{
  "stem": "single",
  "avg_pool_shortcut": true,
  "optimizer": "soap",
  "beta1": 0.9,
  "precondition_frequency": 10,
  "one_sided": true,
  "adamw_lr_other_params": 0.0012,
  "batch_size": 128,
  "final_lr_fraction": 0,
  "weight_decay": 0.2
}
Rows from block 5 of a small multi-label image tagger, named by matrix and row number. Rows with one number belong to one channel. Each number is 50 + 12 x the weight over its row's rms, rounded and kept within 0 to 99. All counts start at 0. After the name is the row's rms in percent of the matrix's.
After each channel's rows are labels from the 100 images, of 14976, where the channel reaches its highest value: "strongest on" is what is common among them. Only what is clearly more common there than usual is listed. The data: photos of arthropod specimens (BIOSCAN-5M).
# convs0: first 3x3 conv (model.blocks.5.convs.0.weight, 160x160x3x3, each kernel summed), inputs 0-159
# convs1: second 3x3 conv (model.blocks.5.convs.1.weight, 160x160x3x3, transposed, each kernel summed), outputs 0-159

convs0.32 100:59 47 49 44 28 44 44 48 55 57 56 59 61 63 35 36 42 53 35 26 57 43 45 36 46 22 29 51 44 50 56 56 49 43 50 44 52 74 44 50 56 71 38 19 58 26 49 37 35 53 37 47 58 50 37 49 29 67 44 56 38 52 34 43 68 50 60 50 68 51 39 28 50 68 48 48 39 46 38 48 37 45 49 45 55 43 55 56 33 41 45 51 37 25 36 53 49 43 37 41 44 45 48 44 41 46 46 44 45 49 42 42 56 38 54 81 45 56 63 50 19 37 49 41 27 64 26 32 28 51 67 39 62 81 43 54 48 47 61 55 53 46 38 67 48 40 41 35 42 61 48 46 45 91 54 39 58 47 53 44
convs1.32 092:41 62 51 59 52 46 37 60 52 50 50 62 62 79 69 19 52 49 41 45 53 56 50 46 58 55 53 62 54 61 47 51 38 52 68 52 51 52 72 76 64 37 25 52 55 56 36 41 47 54 55 47 41 55 59 43 53 52 40 70 43 66 42 15 43 51 66 47 43 53 57 39 53 53 56 17 41 53 54 63 40 55 29 63 55 41 66 49 37 49 35 46 47 47 34 65 52 64 53 56 45 53 63 43 53 54 39 54 66 48 60 51 27 57 44 53 41 52 46 54 54 19 53 65 21 55 59 32 54 53 18 51 62 72 43 36 57 67 31 35 53 52 36 63 74 50 30 62 34 51 35 54 56 49 53 45 40 73 59 68
strongest on: order Coleoptera

convs0.141 088:33 55 57 52 58 71 47 60 42 41 43 35 67 55 57 46 67 52 60 45 49 45 51 37 56 47 73 36 39 47 52 45 41 37 37 53 68 28 60 28 43 64 28 49 52 48 45 45 46 39 44 28 20 37 33 50 48 46 39 49 62 52 62 71 82 18 53 59 65 46 42 44 34 58 62 86 50 68 36 50 48 45 43 37 38 39 57 33 57 44 40 41 64 46 55 69 38 40 41 51 35 44 43 45 31 51 54 47 50 78 36 53 62 58 56 24 55 61 62 21 42 55 36 47 57 45 66 48 79 36 46 49 72 50 54 52 45 42 50 56 56 55 38 56 54 43 37 58 59 48 51 39 49 51 45 38 63 53 48 67
convs1.141 096:35 52 35 53 65 49 28 67 53 46 72 59 64 54 36 56 46 55 60 47 39 55 55 62 47 52 54 37 37 73 72 50 58 53 60 38 43 60 27 39 48 47 54 53 40 47 49 40 38 25 67 64 32 39 72 53 50 57 45 54 42 67 40 78 35 29 47 30 50 48 68 42 67 29 30 35 34 41 42 72 56 51 49 47 67 50 42 82 52 33 49 40 72 52 56 63 46 63 69 50 40 51 49 60 47 53 45 55 51 72 29 55 55 30 42 47 43 33 52 31 62 58 63 51 49 58 60 50 43 66 65 41 71 49 42 50 49 63 36 24 54 56 63 52 37 78 42 42 56 62 50 49 46 42 59 42 53 52 41 36
strongest on: order Diptera

convs0.28 113:54 38 66 71 32 53 39 39 56 44 42 44 33 40 50 38 51 60 18 34 52 37 36 43 54 45 34 70 55 72 39 47 49 43 51 27 63 50 53 51 52 62 51 52 58 48 30 56 38 51 53 46 35 53 35 38 10 52 50 39 56 44 51 40 48 46 59 55 57 48 47 73 51 53 64 42 71 62 59 34 41 53 67 45 51 37 50 38 41 47 49 72 46 49 67 51 54 38 54 50 55 62 32 45 52 48 44 55 53 76 63 54 45 62 56 46 36 60 72 50 24 42 38 47 70 65 53 52 52 45 51 55 40 59 93 32 72 51 42 65 44 43 35 26 56 45 48 43 32 52 44 55 49 20 53 46 60 58 39 34
convs1.28 102:38 15 67 59 56 56 27 57 52 63 44 61 56 51 59 53 34 54 72 49 45 60 54 49 43 50 50 60 47 66 47 50 54 77 59 22 43 38 60 50 59 43 72 62 42 42 46 45 34 61 49 55 43 33 68 63 39 65 46 48 66 66 42 48 62 58 49 74 76 43 42 41 61 53 34 22 56 60 53 44 62 48 78 49 44 28 35 54 46 53 41 28 55 62 50 50 44 62 64 47 66 46 47 58 61 55 60 47 43 67 64 44 44 65 47 55 55 30 41 44 46 54 45 67 35 69 69 52 31 53 46 49 59 53 35 45 54 69 32 22 54 37 40 67 42 56 45 75 54 41 55 46 24 58 61 49 62 48 49 41
strongest on: order Hemiptera

convs0.24 104:66 45 58 35 30 48 66 73 49 46 47 36 40 62 38 47 61 45 59 61 51 68 66 50 63 31 40 61 60 65 38 54 78 46 50 80 40 57 34 58 52 56 45 27 34 42 52 38 42 64 52 57 41 50 47 53 37 58 68 44 52 56 57 55 31 60 31 42 42 51 65 59 70 50 37 38 37 39 57 58 52 58 37 50 39 47 80 49 41 50 55 40 34 33 46 36 26 46 52 29 45 42 36 63 54 45 39 59 42 47 61 37 60 35 52 50 67 47 32 31 18 45 41 54 49 51 34 47 38 51 70 27 60 59 55 37 52 38 45 71 52 49 37 30 45 39 45 50 60 56 29 62 37 43 48 56 50 29 72 60
convs1.24 094:36 51 45 32 39 75 73 54 60 43 47 29 54 57 67 31 43 60 48 58 45 59 83 56 49 51 61 56 43 65 45 55 50 47 36 49 60 51 70 55 81 31 47 60 57 44 49 61 56 81 69 49 49 69 51 47 48 37 44 57 58 55 65 38 42 53 62 46 41 47 74 34 48 57 47 38 49 44 49 43 68 42 35 34 72 50 69 75 79 54 50 55 41 24 36 38 41 47 59 51 42 47 49 29 52 41 63 67 53 57 67 56 49 33 41 58 67 52 46 49 30 28 53 64 26 51 54 41 46 58 39 54 50 74 60 47 32 53 50 27 54 53 35 42 60 38 32 47 41 46 56 54 60 45 62 40 50 58 47 63
strongest on: order Hymenoptera

convs0.3 096:46 54 52 53 62 43 42 52 47 51 50 55 52 45 45 55 54 36 64 68 27 48 66 32 37 60 69 58 48 45 42 71 39 48 44 36 57 22 41 30 27 27 46 63 42 56 57 49 55 64 47 38 33 53 54 59 58 33 64 50 67 59 24 55 58 58 66 36 53 40 36 65 47 59 55 41 53 67 58 54 43 44 43 48 35 48 48 44 45 40 45 48 53 27 40 71 47 42 41 78 49 51 35 45 50 61 47 46 47 50 61 43 41 51 46 44 23 35 67 56 80 63 40 52 53 74 46 41 53 50 42 54 36 34 41 45 47 42 65 74 41 68 62 43 45 49 42 59 36 32 55 20 56 56 47 73 68 58 13 56
convs1.3 111:42 37 48 47 48 33 64 75 33 45 72 62 67 57 36 66 46 58 47 55 47 44 65 47 36 57 41 47 43 63 62 50 34 55 62 57 51 48 38 29 53 59 51 59 27 33 63 65 69 42 43 54 64 29 76 48 54 66 51 42 44 56 39 49 43 13 39 35 49 44 65 56 62 49 41 58 50 45 41 85 48 70 49 72 51 28 47 76 49 54 47 24 69 71 46 66 70 58 69 59 45 41 47 53 43 57 45 33 51 43 44 52 46 39 55 65 37 31 44 42 77 73 38 43 43 51 46 52 45 44 58 49 38 50 49 53 48 80 50 43 42 50 53 51 48 37 56 45 61 50 50 54 58 43 48 41 26 59 44 50
strongest on: order Lepidoptera

convs0.9 093:50 67 64 52 37 37 44 58 48 51 60 53 53 58 52 50 45 44 45 80 48 44 41 52 46 44 60 32 53 38 55 51 52 51 38 49 59 61 65 64 57 48 33 37 66 41 24 44 51 58 37 36 54 52 46 26 50 68 50 53 59 51 49 48 48 50 46 47 37 37 63 36 23 61 57 49 92 64 37 66 48 45 51 71 52 33 18 52 27 46 35 39 49 40 40 26 59 50 63 36 76 58 56 33 25 34 64 50 31 49 46 36 46 48 60 52 53 68 87 36 58 45 46 48 39 40 45 20 51 52 34 52 42 47 41 38 68 57 37 36 49 35 39 45 49 54 40 41 42 54 55 58 40 48 35 51 49 49 56 52
convs1.9 097:38 45 60 64 56 51 49 65 31 63 46 67 39 65 37 49 41 39 60 55 63 44 24 32 68 41 63 48 47 50 48 43 53 47 79 33 43 37 55 59 75 39 41 50 54 59 51 51 69 50 41 48 37 57 52 33 60 54 49 61 57 50 36 53 52 49 57 79 40 51 54 30 52 73 54 30 69 80 38 59 60 69 54 53 49 42 50 47 48 57 29 49 64 53 42 68 42 76 63 51 56 36 67 49 56 55 35 56 56 88 59 45 32 47 62 58 30 51 40 36 32 35 54 57 30 44 75 42 59 40 44 60 56 62 44 47 56 61 51 31 47 54 44 60 37 77 59 55 47 58 41 48 59 55 36 52 69 46 56 65
strongest on: order Hemiptera

convs0.138 084:30 47 61 43 41 54 38 34 58 46 45 46 20 49 28 42 53 39 73 36 28 23 44 75 46 54 32 59 22 45 67 48 60 45 38 71 34 48 59 56 41 29 56 56 71 41 54 53 44 36 59 40 56 54 42 71 50 29 27 48 44 48 38 72 55 37 77 54 65 49 52 74 38 52 43 32 52 44 41 49 57 46 54 27 51 54 44 40 43 56 42 37 54 42 63 57 65 28 49 54 49 37 40 29 42 45 52 68 60 59 65 51 38 54 36 20 23 40 48 33 51 55 50 48 69 52 50 32 57 57 52 47 43 47 56 38 61 50 42 49 49 42 50 50 55 28 40 51 55 36 46 53 61 62 46 50 45 62 51 32
convs1.138 096:25 52 47 51 59 50 52 38 39 19 67 48 55 30 48 34 47 54 47 34 28 58 45 62 57 77 45 65 54 42 35 57 43 45 52 57 62 55 49 44 39 51 39 39 49 58 54 47 52 40 27 63 66 45 55 38 25 62 69 45 39 47 46 72 68 51 42 35 62 49 55 61 36 44 39 56 41 55 44 71 35 56 44 46 30 47 53 61 53 40 38 56 22 47 47 69 48 41 59 55 56 54 47 36 71 28 43 58 57 45 25 49 51 42 54 33 62 27 42 40 53 54 37 52 46 36 62 46 57 43 31 39 57 56 48 42 36 40 45 45 58 67 74 79 33 49 65 65 73 51 46 64 45 49 63 35 27 34 68 45
strongest on: order Diptera

convs0.8 118:41 49 39 50 41 67 47 37 39 63 64 47 32 71 42 59 60 51 35 38 41 36 31 57 43 54 53 67 51 64 44 77 48 71 47 35 87 48 57 62 64 76 39 45 58 60 52 55 48 58 50 49 53 70 65 39 50 43 69 50 53 48 61 69 40 40 61 58 56 66 68 51 37 39 63 67 60 61 57 60 46 58 40 39 76 73 41 43 50 53 42 43 46 50 41 51 54 52 60 45 61 71 39 36 40 44 42 52 54 45 44 47 55 69 53 59 56 39 49 76 67 45 45 42 50 29 67 38 73 54 61 55 46 69 41 44 53 59 79 45 46 33 41 65 89 59 48 49 42 57 59 49 36 62 50 52 45 62 35 45
convs1.8 109:29 48 54 62 49 67 42 47 38 39 47 33 47 46 42 59 27 33 54 44 53 41 43 37 49 45 44 86 50 64 64 63 58 82 52 50 51 47 57 47 62 27 49 54 27 42 41 45 52 33 38 51 71 35 50 32 46 52 63 54 37 40 37 68 38 32 63 67 47 65 50 42 47 46 50 51 54 52 48 51 44 70 69 46 68 58 39 68 52 64 43 34 52 46 44 45 74 63 62 56 46 58 50 39 49 53 34 63 60 41 63 55 43 35 41 35 43 43 49 42 56 36 38 76 39 57 50 51 55 64 42 56 54 61 40 61 48 54 59 39 62 59 47 40 86 52 59 39 63 39 59 34 54 56 83 40 80 35 48 58
strongest on: order Hemiptera

convs0.124 108:52 58 51 55 55 66 46 49 70 59 46 39 44 62 63 58 32 36 60 41 42 47 40 38 67 36 32 75 54 35 56 51 73 48 39 40 72 47 31 48 48 62 43 37 29 84 42 47 57 46 47 54 53 54 48 36 22 48 37 20 41 47 32 29 45 67 34 56 53 48 37 70 52 57 44 33 52 56 52 29 43 55 47 42 52 49 57 47 35 53 64 60 55 48 69 39 50 59 44 44 35 59 33 45 55 45 37 58 37 54 80 36 54 40 41 52 33 53 82 42 44 54 61 48 55 43 13 58 37 51 54 53 57 60 73 33 50 50 57 48 59 41 42 50 33 41 56 48 62 49 43 34 53 60 56 44 69 69 43 45
convs1.124 088:47 42 53 41 31 54 67 53 45 37 57 52 61 35 55 62 32 35 43 49 50 48 48 56 37 42 52 50 53 33 62 65 58 23 58 57 52 71 45 60 52 38 55 43 47 56 57 66 60 51 67 39 58 61 35 32 33 51 51 23 44 89 57 49 44 61 54 71 47 61 52 44 38 51 51 55 41 83 61 64 36 41 45 41 38 43 55 74 51 62 63 54 61 49 43 36 32 42 33 52 38 62 43 48 42 34 55 65 41 44 74 68 74 53 62 49 59 63 37 39 34 67 36 39 66 47 39 41 28 53 41 38 68 43 37 49 60 52 49 46 43 61 29 39 61 58 61 72 72 38 51 60 59 39 66 44 50 34 44 42
strongest on: order Hymenoptera

convs0.148 105:40 68 42 52 37 29 41 39 66 34 49 49 47 50 44 57 54 57 51 38 31 91 29 39 52 81 63 37 35 35 56 63 59 27 54 55 45 57 37 40 43 49 44 51 48 61 33 63 55 43 54 32 41 60 50 41 56 41 44 75 50 61 58 27 38 50 57 35 57 50 52 54 57 66 53 35 57 35 51 42 39 33 69 60 36 45 32 48 44 50 49 43 46 59 49 52 61 48 60 23 44 39 48 78 24 48 66 56 51 45 41 78 53 57 50 60 32 50 53 63 46 40 42 49 43 75 67 54 43 61 40 50 45 52 56 75 37 50 56 48 44 31 69 39 39 57 55 59 58 37 47 57 74 39 33 41 61 44 42 52
convs1.148 092:24 47 49 42 41 57 62 47 27 44 60 50 58 45 48 59 56 47 44 52 40 64 67 44 55 65 73 57 39 53 54 58 57 45 77 46 57 86 63 53 66 42 45 65 39 55 46 72 38 47 60 67 44 78 51 47 55 58 38 61 60 48 50 45 57 66 50 77 47 62 47 54 56 52 38 40 57 55 63 70 38 26 40 51 67 37 46 60 36 59 64 50 72 51 58 38 30 51 36 48 38 51 62 48 33 34 42 72 56 31 59 44 54 31 45 54 56 69 42 38 35 53 47 61 45 47 55 45 47 47 36 59 42 58 34 48 84 49 73 44 47 37 56 41 46 55 83 64 54 36 33 68 55 39 41 52 61 42 60 42
strongest on: order Diptera

convs0.113 097:62 66 58 56 59 45 30 62 43 60 60 51 42 48 26 56 40 29 59 64 38 48 51 53 57 39 40 61 48 52 49 33 41 48 24 61 47 57 68 38 54 47 39 43 33 64 53 76 40 64 53 56 46 50 56 52 47 43 71 62 29 48 41 31 67 36 52 61 36 58 59 59 36 46 46 27 49 69 27 49 58 53 36 63 45 64 34 51 39 48 62 55 55 50 49 40 55 60 58 38 57 47 40 30 51 54 44 64 48 59 42 44 44 33 49 54 42 52 48 40 33 65 57 42 61 26 47 42 49 72 32 08 57 63 51 72 58 69 48 34 58 42 51 41 55 38 68 59 32 27 63 68 54 69 52 49 46 62 56 24
convs1.113 099:34 44 60 59 47 38 55 60 37 36 37 58 61 34 47 56 30 52 66 35 50 53 53 36 52 61 67 37 65 52 38 73 49 52 37 66 48 48 40 69 39 37 60 40 46 50 59 56 56 56 38 50 82 51 61 45 49 41 49 46 35 80 49 53 78 46 61 73 73 57 37 70 41 56 40 46 36 86 46 51 42 48 40 45 25 63 62 65 51 60 61 50 41 80 56 35 44 53 62 48 55 56 43 41 62 48 51 55 48 55 67 37 44 39 57 69 42 38 47 44 52 82 51 84 50 59 49 57 57 49 49 31 55 68 57 50 50 68 37 50 40 62 58 62 53 43 67 51 58 52 38 59 54 41 62 58 39 44 45 35
strongest on: order Hymenoptera

convs0.66 120:53 64 56 63 49 40 44 48 55 64 52 58 49 35 42 46 27 54 33 41 56 45 62 55 32 59 41 41 42 58 36 58 44 39 53 41 67 59 62 70 53 45 47 41 52 31 28 58 51 79 49 76 44 42 40 44 47 53 59 50 53 56 42 54 48 62 36 70 70 46 35 41 58 33 39 29 66 37 27 45 40 44 58 26 36 40 55 42 35 53 40 48 48 28 59 33 27 40 42 46 36 50 28 30 57 54 46 64 49 77 55 29 49 32 65 63 45 38 75 50 21 46 45 52 44 30 50 52 43 42 57 41 43 43 65 60 63 57 60 64 54 40 49 57 34 42 54 61 39 54 54 49 57 27 46 70 63 29 59 37
convs1.66 093:33 41 79 46 60 51 37 53 51 67 28 54 52 59 58 61 40 43 53 47 46 54 60 49 37 45 52 46 50 63 33 63 53 59 69 41 43 44 39 62 50 26 88 64 56 59 56 61 49 60 45 58 54 29 60 58 69 60 45 56 54 53 58 49 57 71 40 60 67 44 38 33 48 55 24 21 69 68 35 44 60 48 75 56 38 42 49 54 54 45 38 49 62 48 72 30 45 54 65 65 68 57 47 44 51 39 58 47 51 59 55 61 45 61 41 64 57 28 59 38 44 53 39 81 38 46 76 65 38 43 46 53 68 70 39 53 55 64 29 31 59 56 54 68 33 55 58 52 51 55 44 46 45 53 51 51 61 35 67 46
strongest on: order Hemiptera

convs0.91 098:69 61 37 51 66 50 46 47 67 62 45 55 54 61 58 36 40 34 62 45 58 45 47 46 54 69 15 30 45 37 55 42 52 54 56 59 42 46 48 44 39 51 32 64 42 54 68 62 32 42 47 35 46 42 48 51 54 38 02 42 61 47 53 32 36 25 40 51 76 59 48 50 43 46 44 31 43 48 41 49 40 27 49 61 61 22 38 36 49 58 20 58 47 48 51 72 68 43 54 50 32 34 51 55 56 63 60 44 45 56 37 39 50 47 43 46 40 34 77 52 46 54 29 48 38 43 63 52 34 51 61 51 53 47 63 58 45 39 36 56 51 37 57 39 36 50 32 51 53 37 32 38 53 67 63 54 66 47 70 50
convs1.91 101:29 40 45 76 77 20 32 67 57 58 52 70 79 58 55 58 42 61 58 46 46 35 51 29 48 48 33 63 46 58 58 75 43 52 59 54 45 54 60 51 46 73 39 65 39 63 71 56 46 57 39 68 58 41 59 40 54 51 45 38 44 74 65 41 63 54 46 42 49 61 42 51 64 53 42 33 51 42 30 56 62 66 45 66 46 45 50 37 23 44 30 67 49 67 57 78 63 52 64 63 69 47 54 43 53 37 55 41 47 50 55 50 45 41 37 33 55 42 59 22 42 75 54 43 34 42 41 49 60 44 50 45 59 54 40 45 56 57 45 37 62 51 36 44 48 46 75 65 42 43 66 42 36 40 42 49 62 65 50 42
strongest on: order Diptera

convs0.94 094:66 33 57 50 55 50 43 63 47 60 45 49 40 57 59 53 43 41 70 54 57 50 55 34 45 54 91 19 61 46 51 40 56 36 70 37 43 49 45 35 47 56 45 39 42 68 36 30 47 40 50 57 46 28 64 44 73 68 64 39 42 52 37 49 45 59 45 55 37 44 51 56 60 64 54 65 45 53 36 46 56 27 36 66 43 40 82 61 49 63 52 69 44 33 48 41 53 68 71 50 42 46 28 62 48 55 33 37 43 49 42 33 52 45 44 41 40 36 41 31 66 34 32 47 47 73 38 54 34 54 61 55 51 41 46 62 52 39 36 64 49 42 49 44 56 66 55 51 41 59 55 42 69 48 77 30 52 75 41 36
convs1.94 090:47 48 66 67 55 49 43 61 39 52 50 58 60 49 53 63 36 41 65 46 62 48 68 44 62 46 73 44 44 58 60 53 55 49 59 43 52 50 42 52 34 37 69 48 35 63 49 53 55 30 49 58 48 27 81 35 68 77 50 57 63 80 33 40 42 45 52 47 51 54 64 40 46 33 31 18 31 73 43 49 28 62 54 51 55 43 76 73 43 62 54 50 57 49 39 43 38 66 67 44 45 43 34 53 40 63 43 49 36 41 32 54 59 31 70 36 40 34 45 49 41 71 45 69 48 49 50 42 41 67 55 55 69 57 44 43 55 68 34 38 59 63 69 52 45 75 66 49 66 62 52 56 49 45 63 50 50 51 46 46
strongest on: order Diptera

convs0.134 082:70 50 49 50 59 54 43 45 56 50 48 51 34 55 45 44 42 62 67 63 38 28 26 40 37 33 58 50 48 68 53 37 48 51 33 62 50 61 63 33 50 34 63 43 64 41 37 40 46 54 41 39 35 75 60 48 60 49 52 35 48 56 67 39 40 38 21 48 52 62 48 43 37 44 41 54 59 57 24 31 45 29 54 55 63 49 59 36 53 35 26 52 70 39 69 30 50 47 46 46 50 48 52 26 49 47 70 47 47 62 23 54 52 38 39 39 56 62 45 55 45 55 13 47 45 41 49 76 40 47 45 37 64 34 53 38 27 45 45 36 36 55 31 39 39 52 48 47 60 51 73 32 28 43 40 41 45 65 47 44
convs1.134 109:33 30 42 21 54 38 51 69 39 52 64 46 38 45 39 82 35 51 36 61 47 38 51 41 43 43 57 33 45 50 60 57 56 62 51 56 48 65 47 50 46 55 53 37 30 50 30 49 51 39 52 31 41 25 58 58 43 53 40 32 43 57 61 58 41 22 39 42 41 73 59 42 53 32 41 27 58 49 51 59 83 57 61 61 51 40 54 75 54 43 30 40 69 64 55 49 65 72 69 51 41 41 57 67 58 72 64 37 57 69 45 47 61 48 53 45 26 47 61 48 41 61 26 59 61 47 43 59 31 57 47 59 39 62 48 58 44 65 49 32 60 45 37 61 35 52 54 48 35 52 40 54 54 44 39 40 49 62 50 32
strongest on: order Lepidoptera

convs0.16 104:52 58 38 55 57 52 38 52 31 56 48 42 40 64 48 60 38 63 35 79 65 55 36 74 45 44 37 45 37 34 38 38 57 37 59 30 42 41 41 47 34 21 41 53 54 50 42 25 63 49 50 45 54 37 44 54 46 50 66 53 76 45 37 48 69 28 42 60 44 35 52 29 65 41 52 49 45 46 42 35 71 33 24 54 69 63 48 45 42 55 46 50 33 33 35 51 53 60 51 36 41 48 38 34 45 34 38 45 36 29 67 53 67 53 44 37 36 55 43 42 56 53 95 38 66 42 48 37 44 52 60 57 48 51 40 50 59 46 47 63 49 60 60 33 54 51 54 40 45 46 42 57 44 68 61 61 46 52 50 20
convs1.16 100:34 53 64 32 58 55 59 53 36 46 55 51 58 33 59 50 38 56 38 22 66 64 40 78 51 68 42 65 59 36 45 64 41 54 30 46 28 32 44 48 70 49 49 66 60 53 49 70 69 56 73 44 51 48 34 30 49 63 43 59 49 53 31 54 52 43 48 58 42 49 61 23 70 77 64 65 49 64 39 41 82 34 49 38 53 22 34 51 58 79 50 34 35 42 44 53 62 47 54 50 41 49 52 52 66 36 47 45 68 55 49 55 61 39 37 60 57 55 56 47 35 51 63 44 55 47 55 46 45 52 55 56 68 37 50 36 51 50 24 34 51 59 56 72 34 52 51 53 43 49 42 53 37 75 50 38 40 54 57 47
strongest on: order Coleoptera

convs0.76 108:83 40 47 55 17 51 46 41 52 67 44 38 48 67 62 61 37 53 36 55 44 30 54 41 28 54 25 85 59 48 35 58 54 72 31 44 45 50 45 59 59 22 53 71 49 60 69 61 32 48 61 66 47 55 53 45 40 49 54 25 66 60 42 45 27 51 49 39 32 43 73 58 38 43 44 30 45 53 33 63 47 67 34 62 53 46 65 49 35 53 35 71 50 54 53 42 44 47 62 48 48 50 41 51 55 46 49 48 51 68 53 48 54 64 46 49 67 46 57 63 53 38 27 44 53 58 43 53 54 66 47 54 41 63 85 59 48 62 56 54 39 50 36 57 53 55 58 28 34 49 55 60 36 44 61 53 64 44 46 41
convs1.76 101:30 14 62 37 56 40 41 45 30 63 43 40 47 69 32 53 37 44 52 48 56 41 59 47 38 55 20 65 40 61 54 40 36 78 59 27 41 46 69 23 63 41 64 79 45 36 43 43 43 55 44 51 66 21 65 60 48 52 45 30 53 32 48 51 63 35 56 43 41 62 48 51 50 51 41 46 44 43 46 50 76 56 66 51 69 53 44 49 62 73 49 31 51 50 42 54 76 55 59 62 39 40 32 48 48 51 44 45 57 60 41 42 49 64 44 64 44 35 51 47 62 50 58 53 59 60 39 48 32 57 58 49 52 52 42 63 46 70 52 31 46 54 37 65 51 53 27 46 50 30 47 44 31 61 62 29 47 42 39 52
strongest on: order Lepidoptera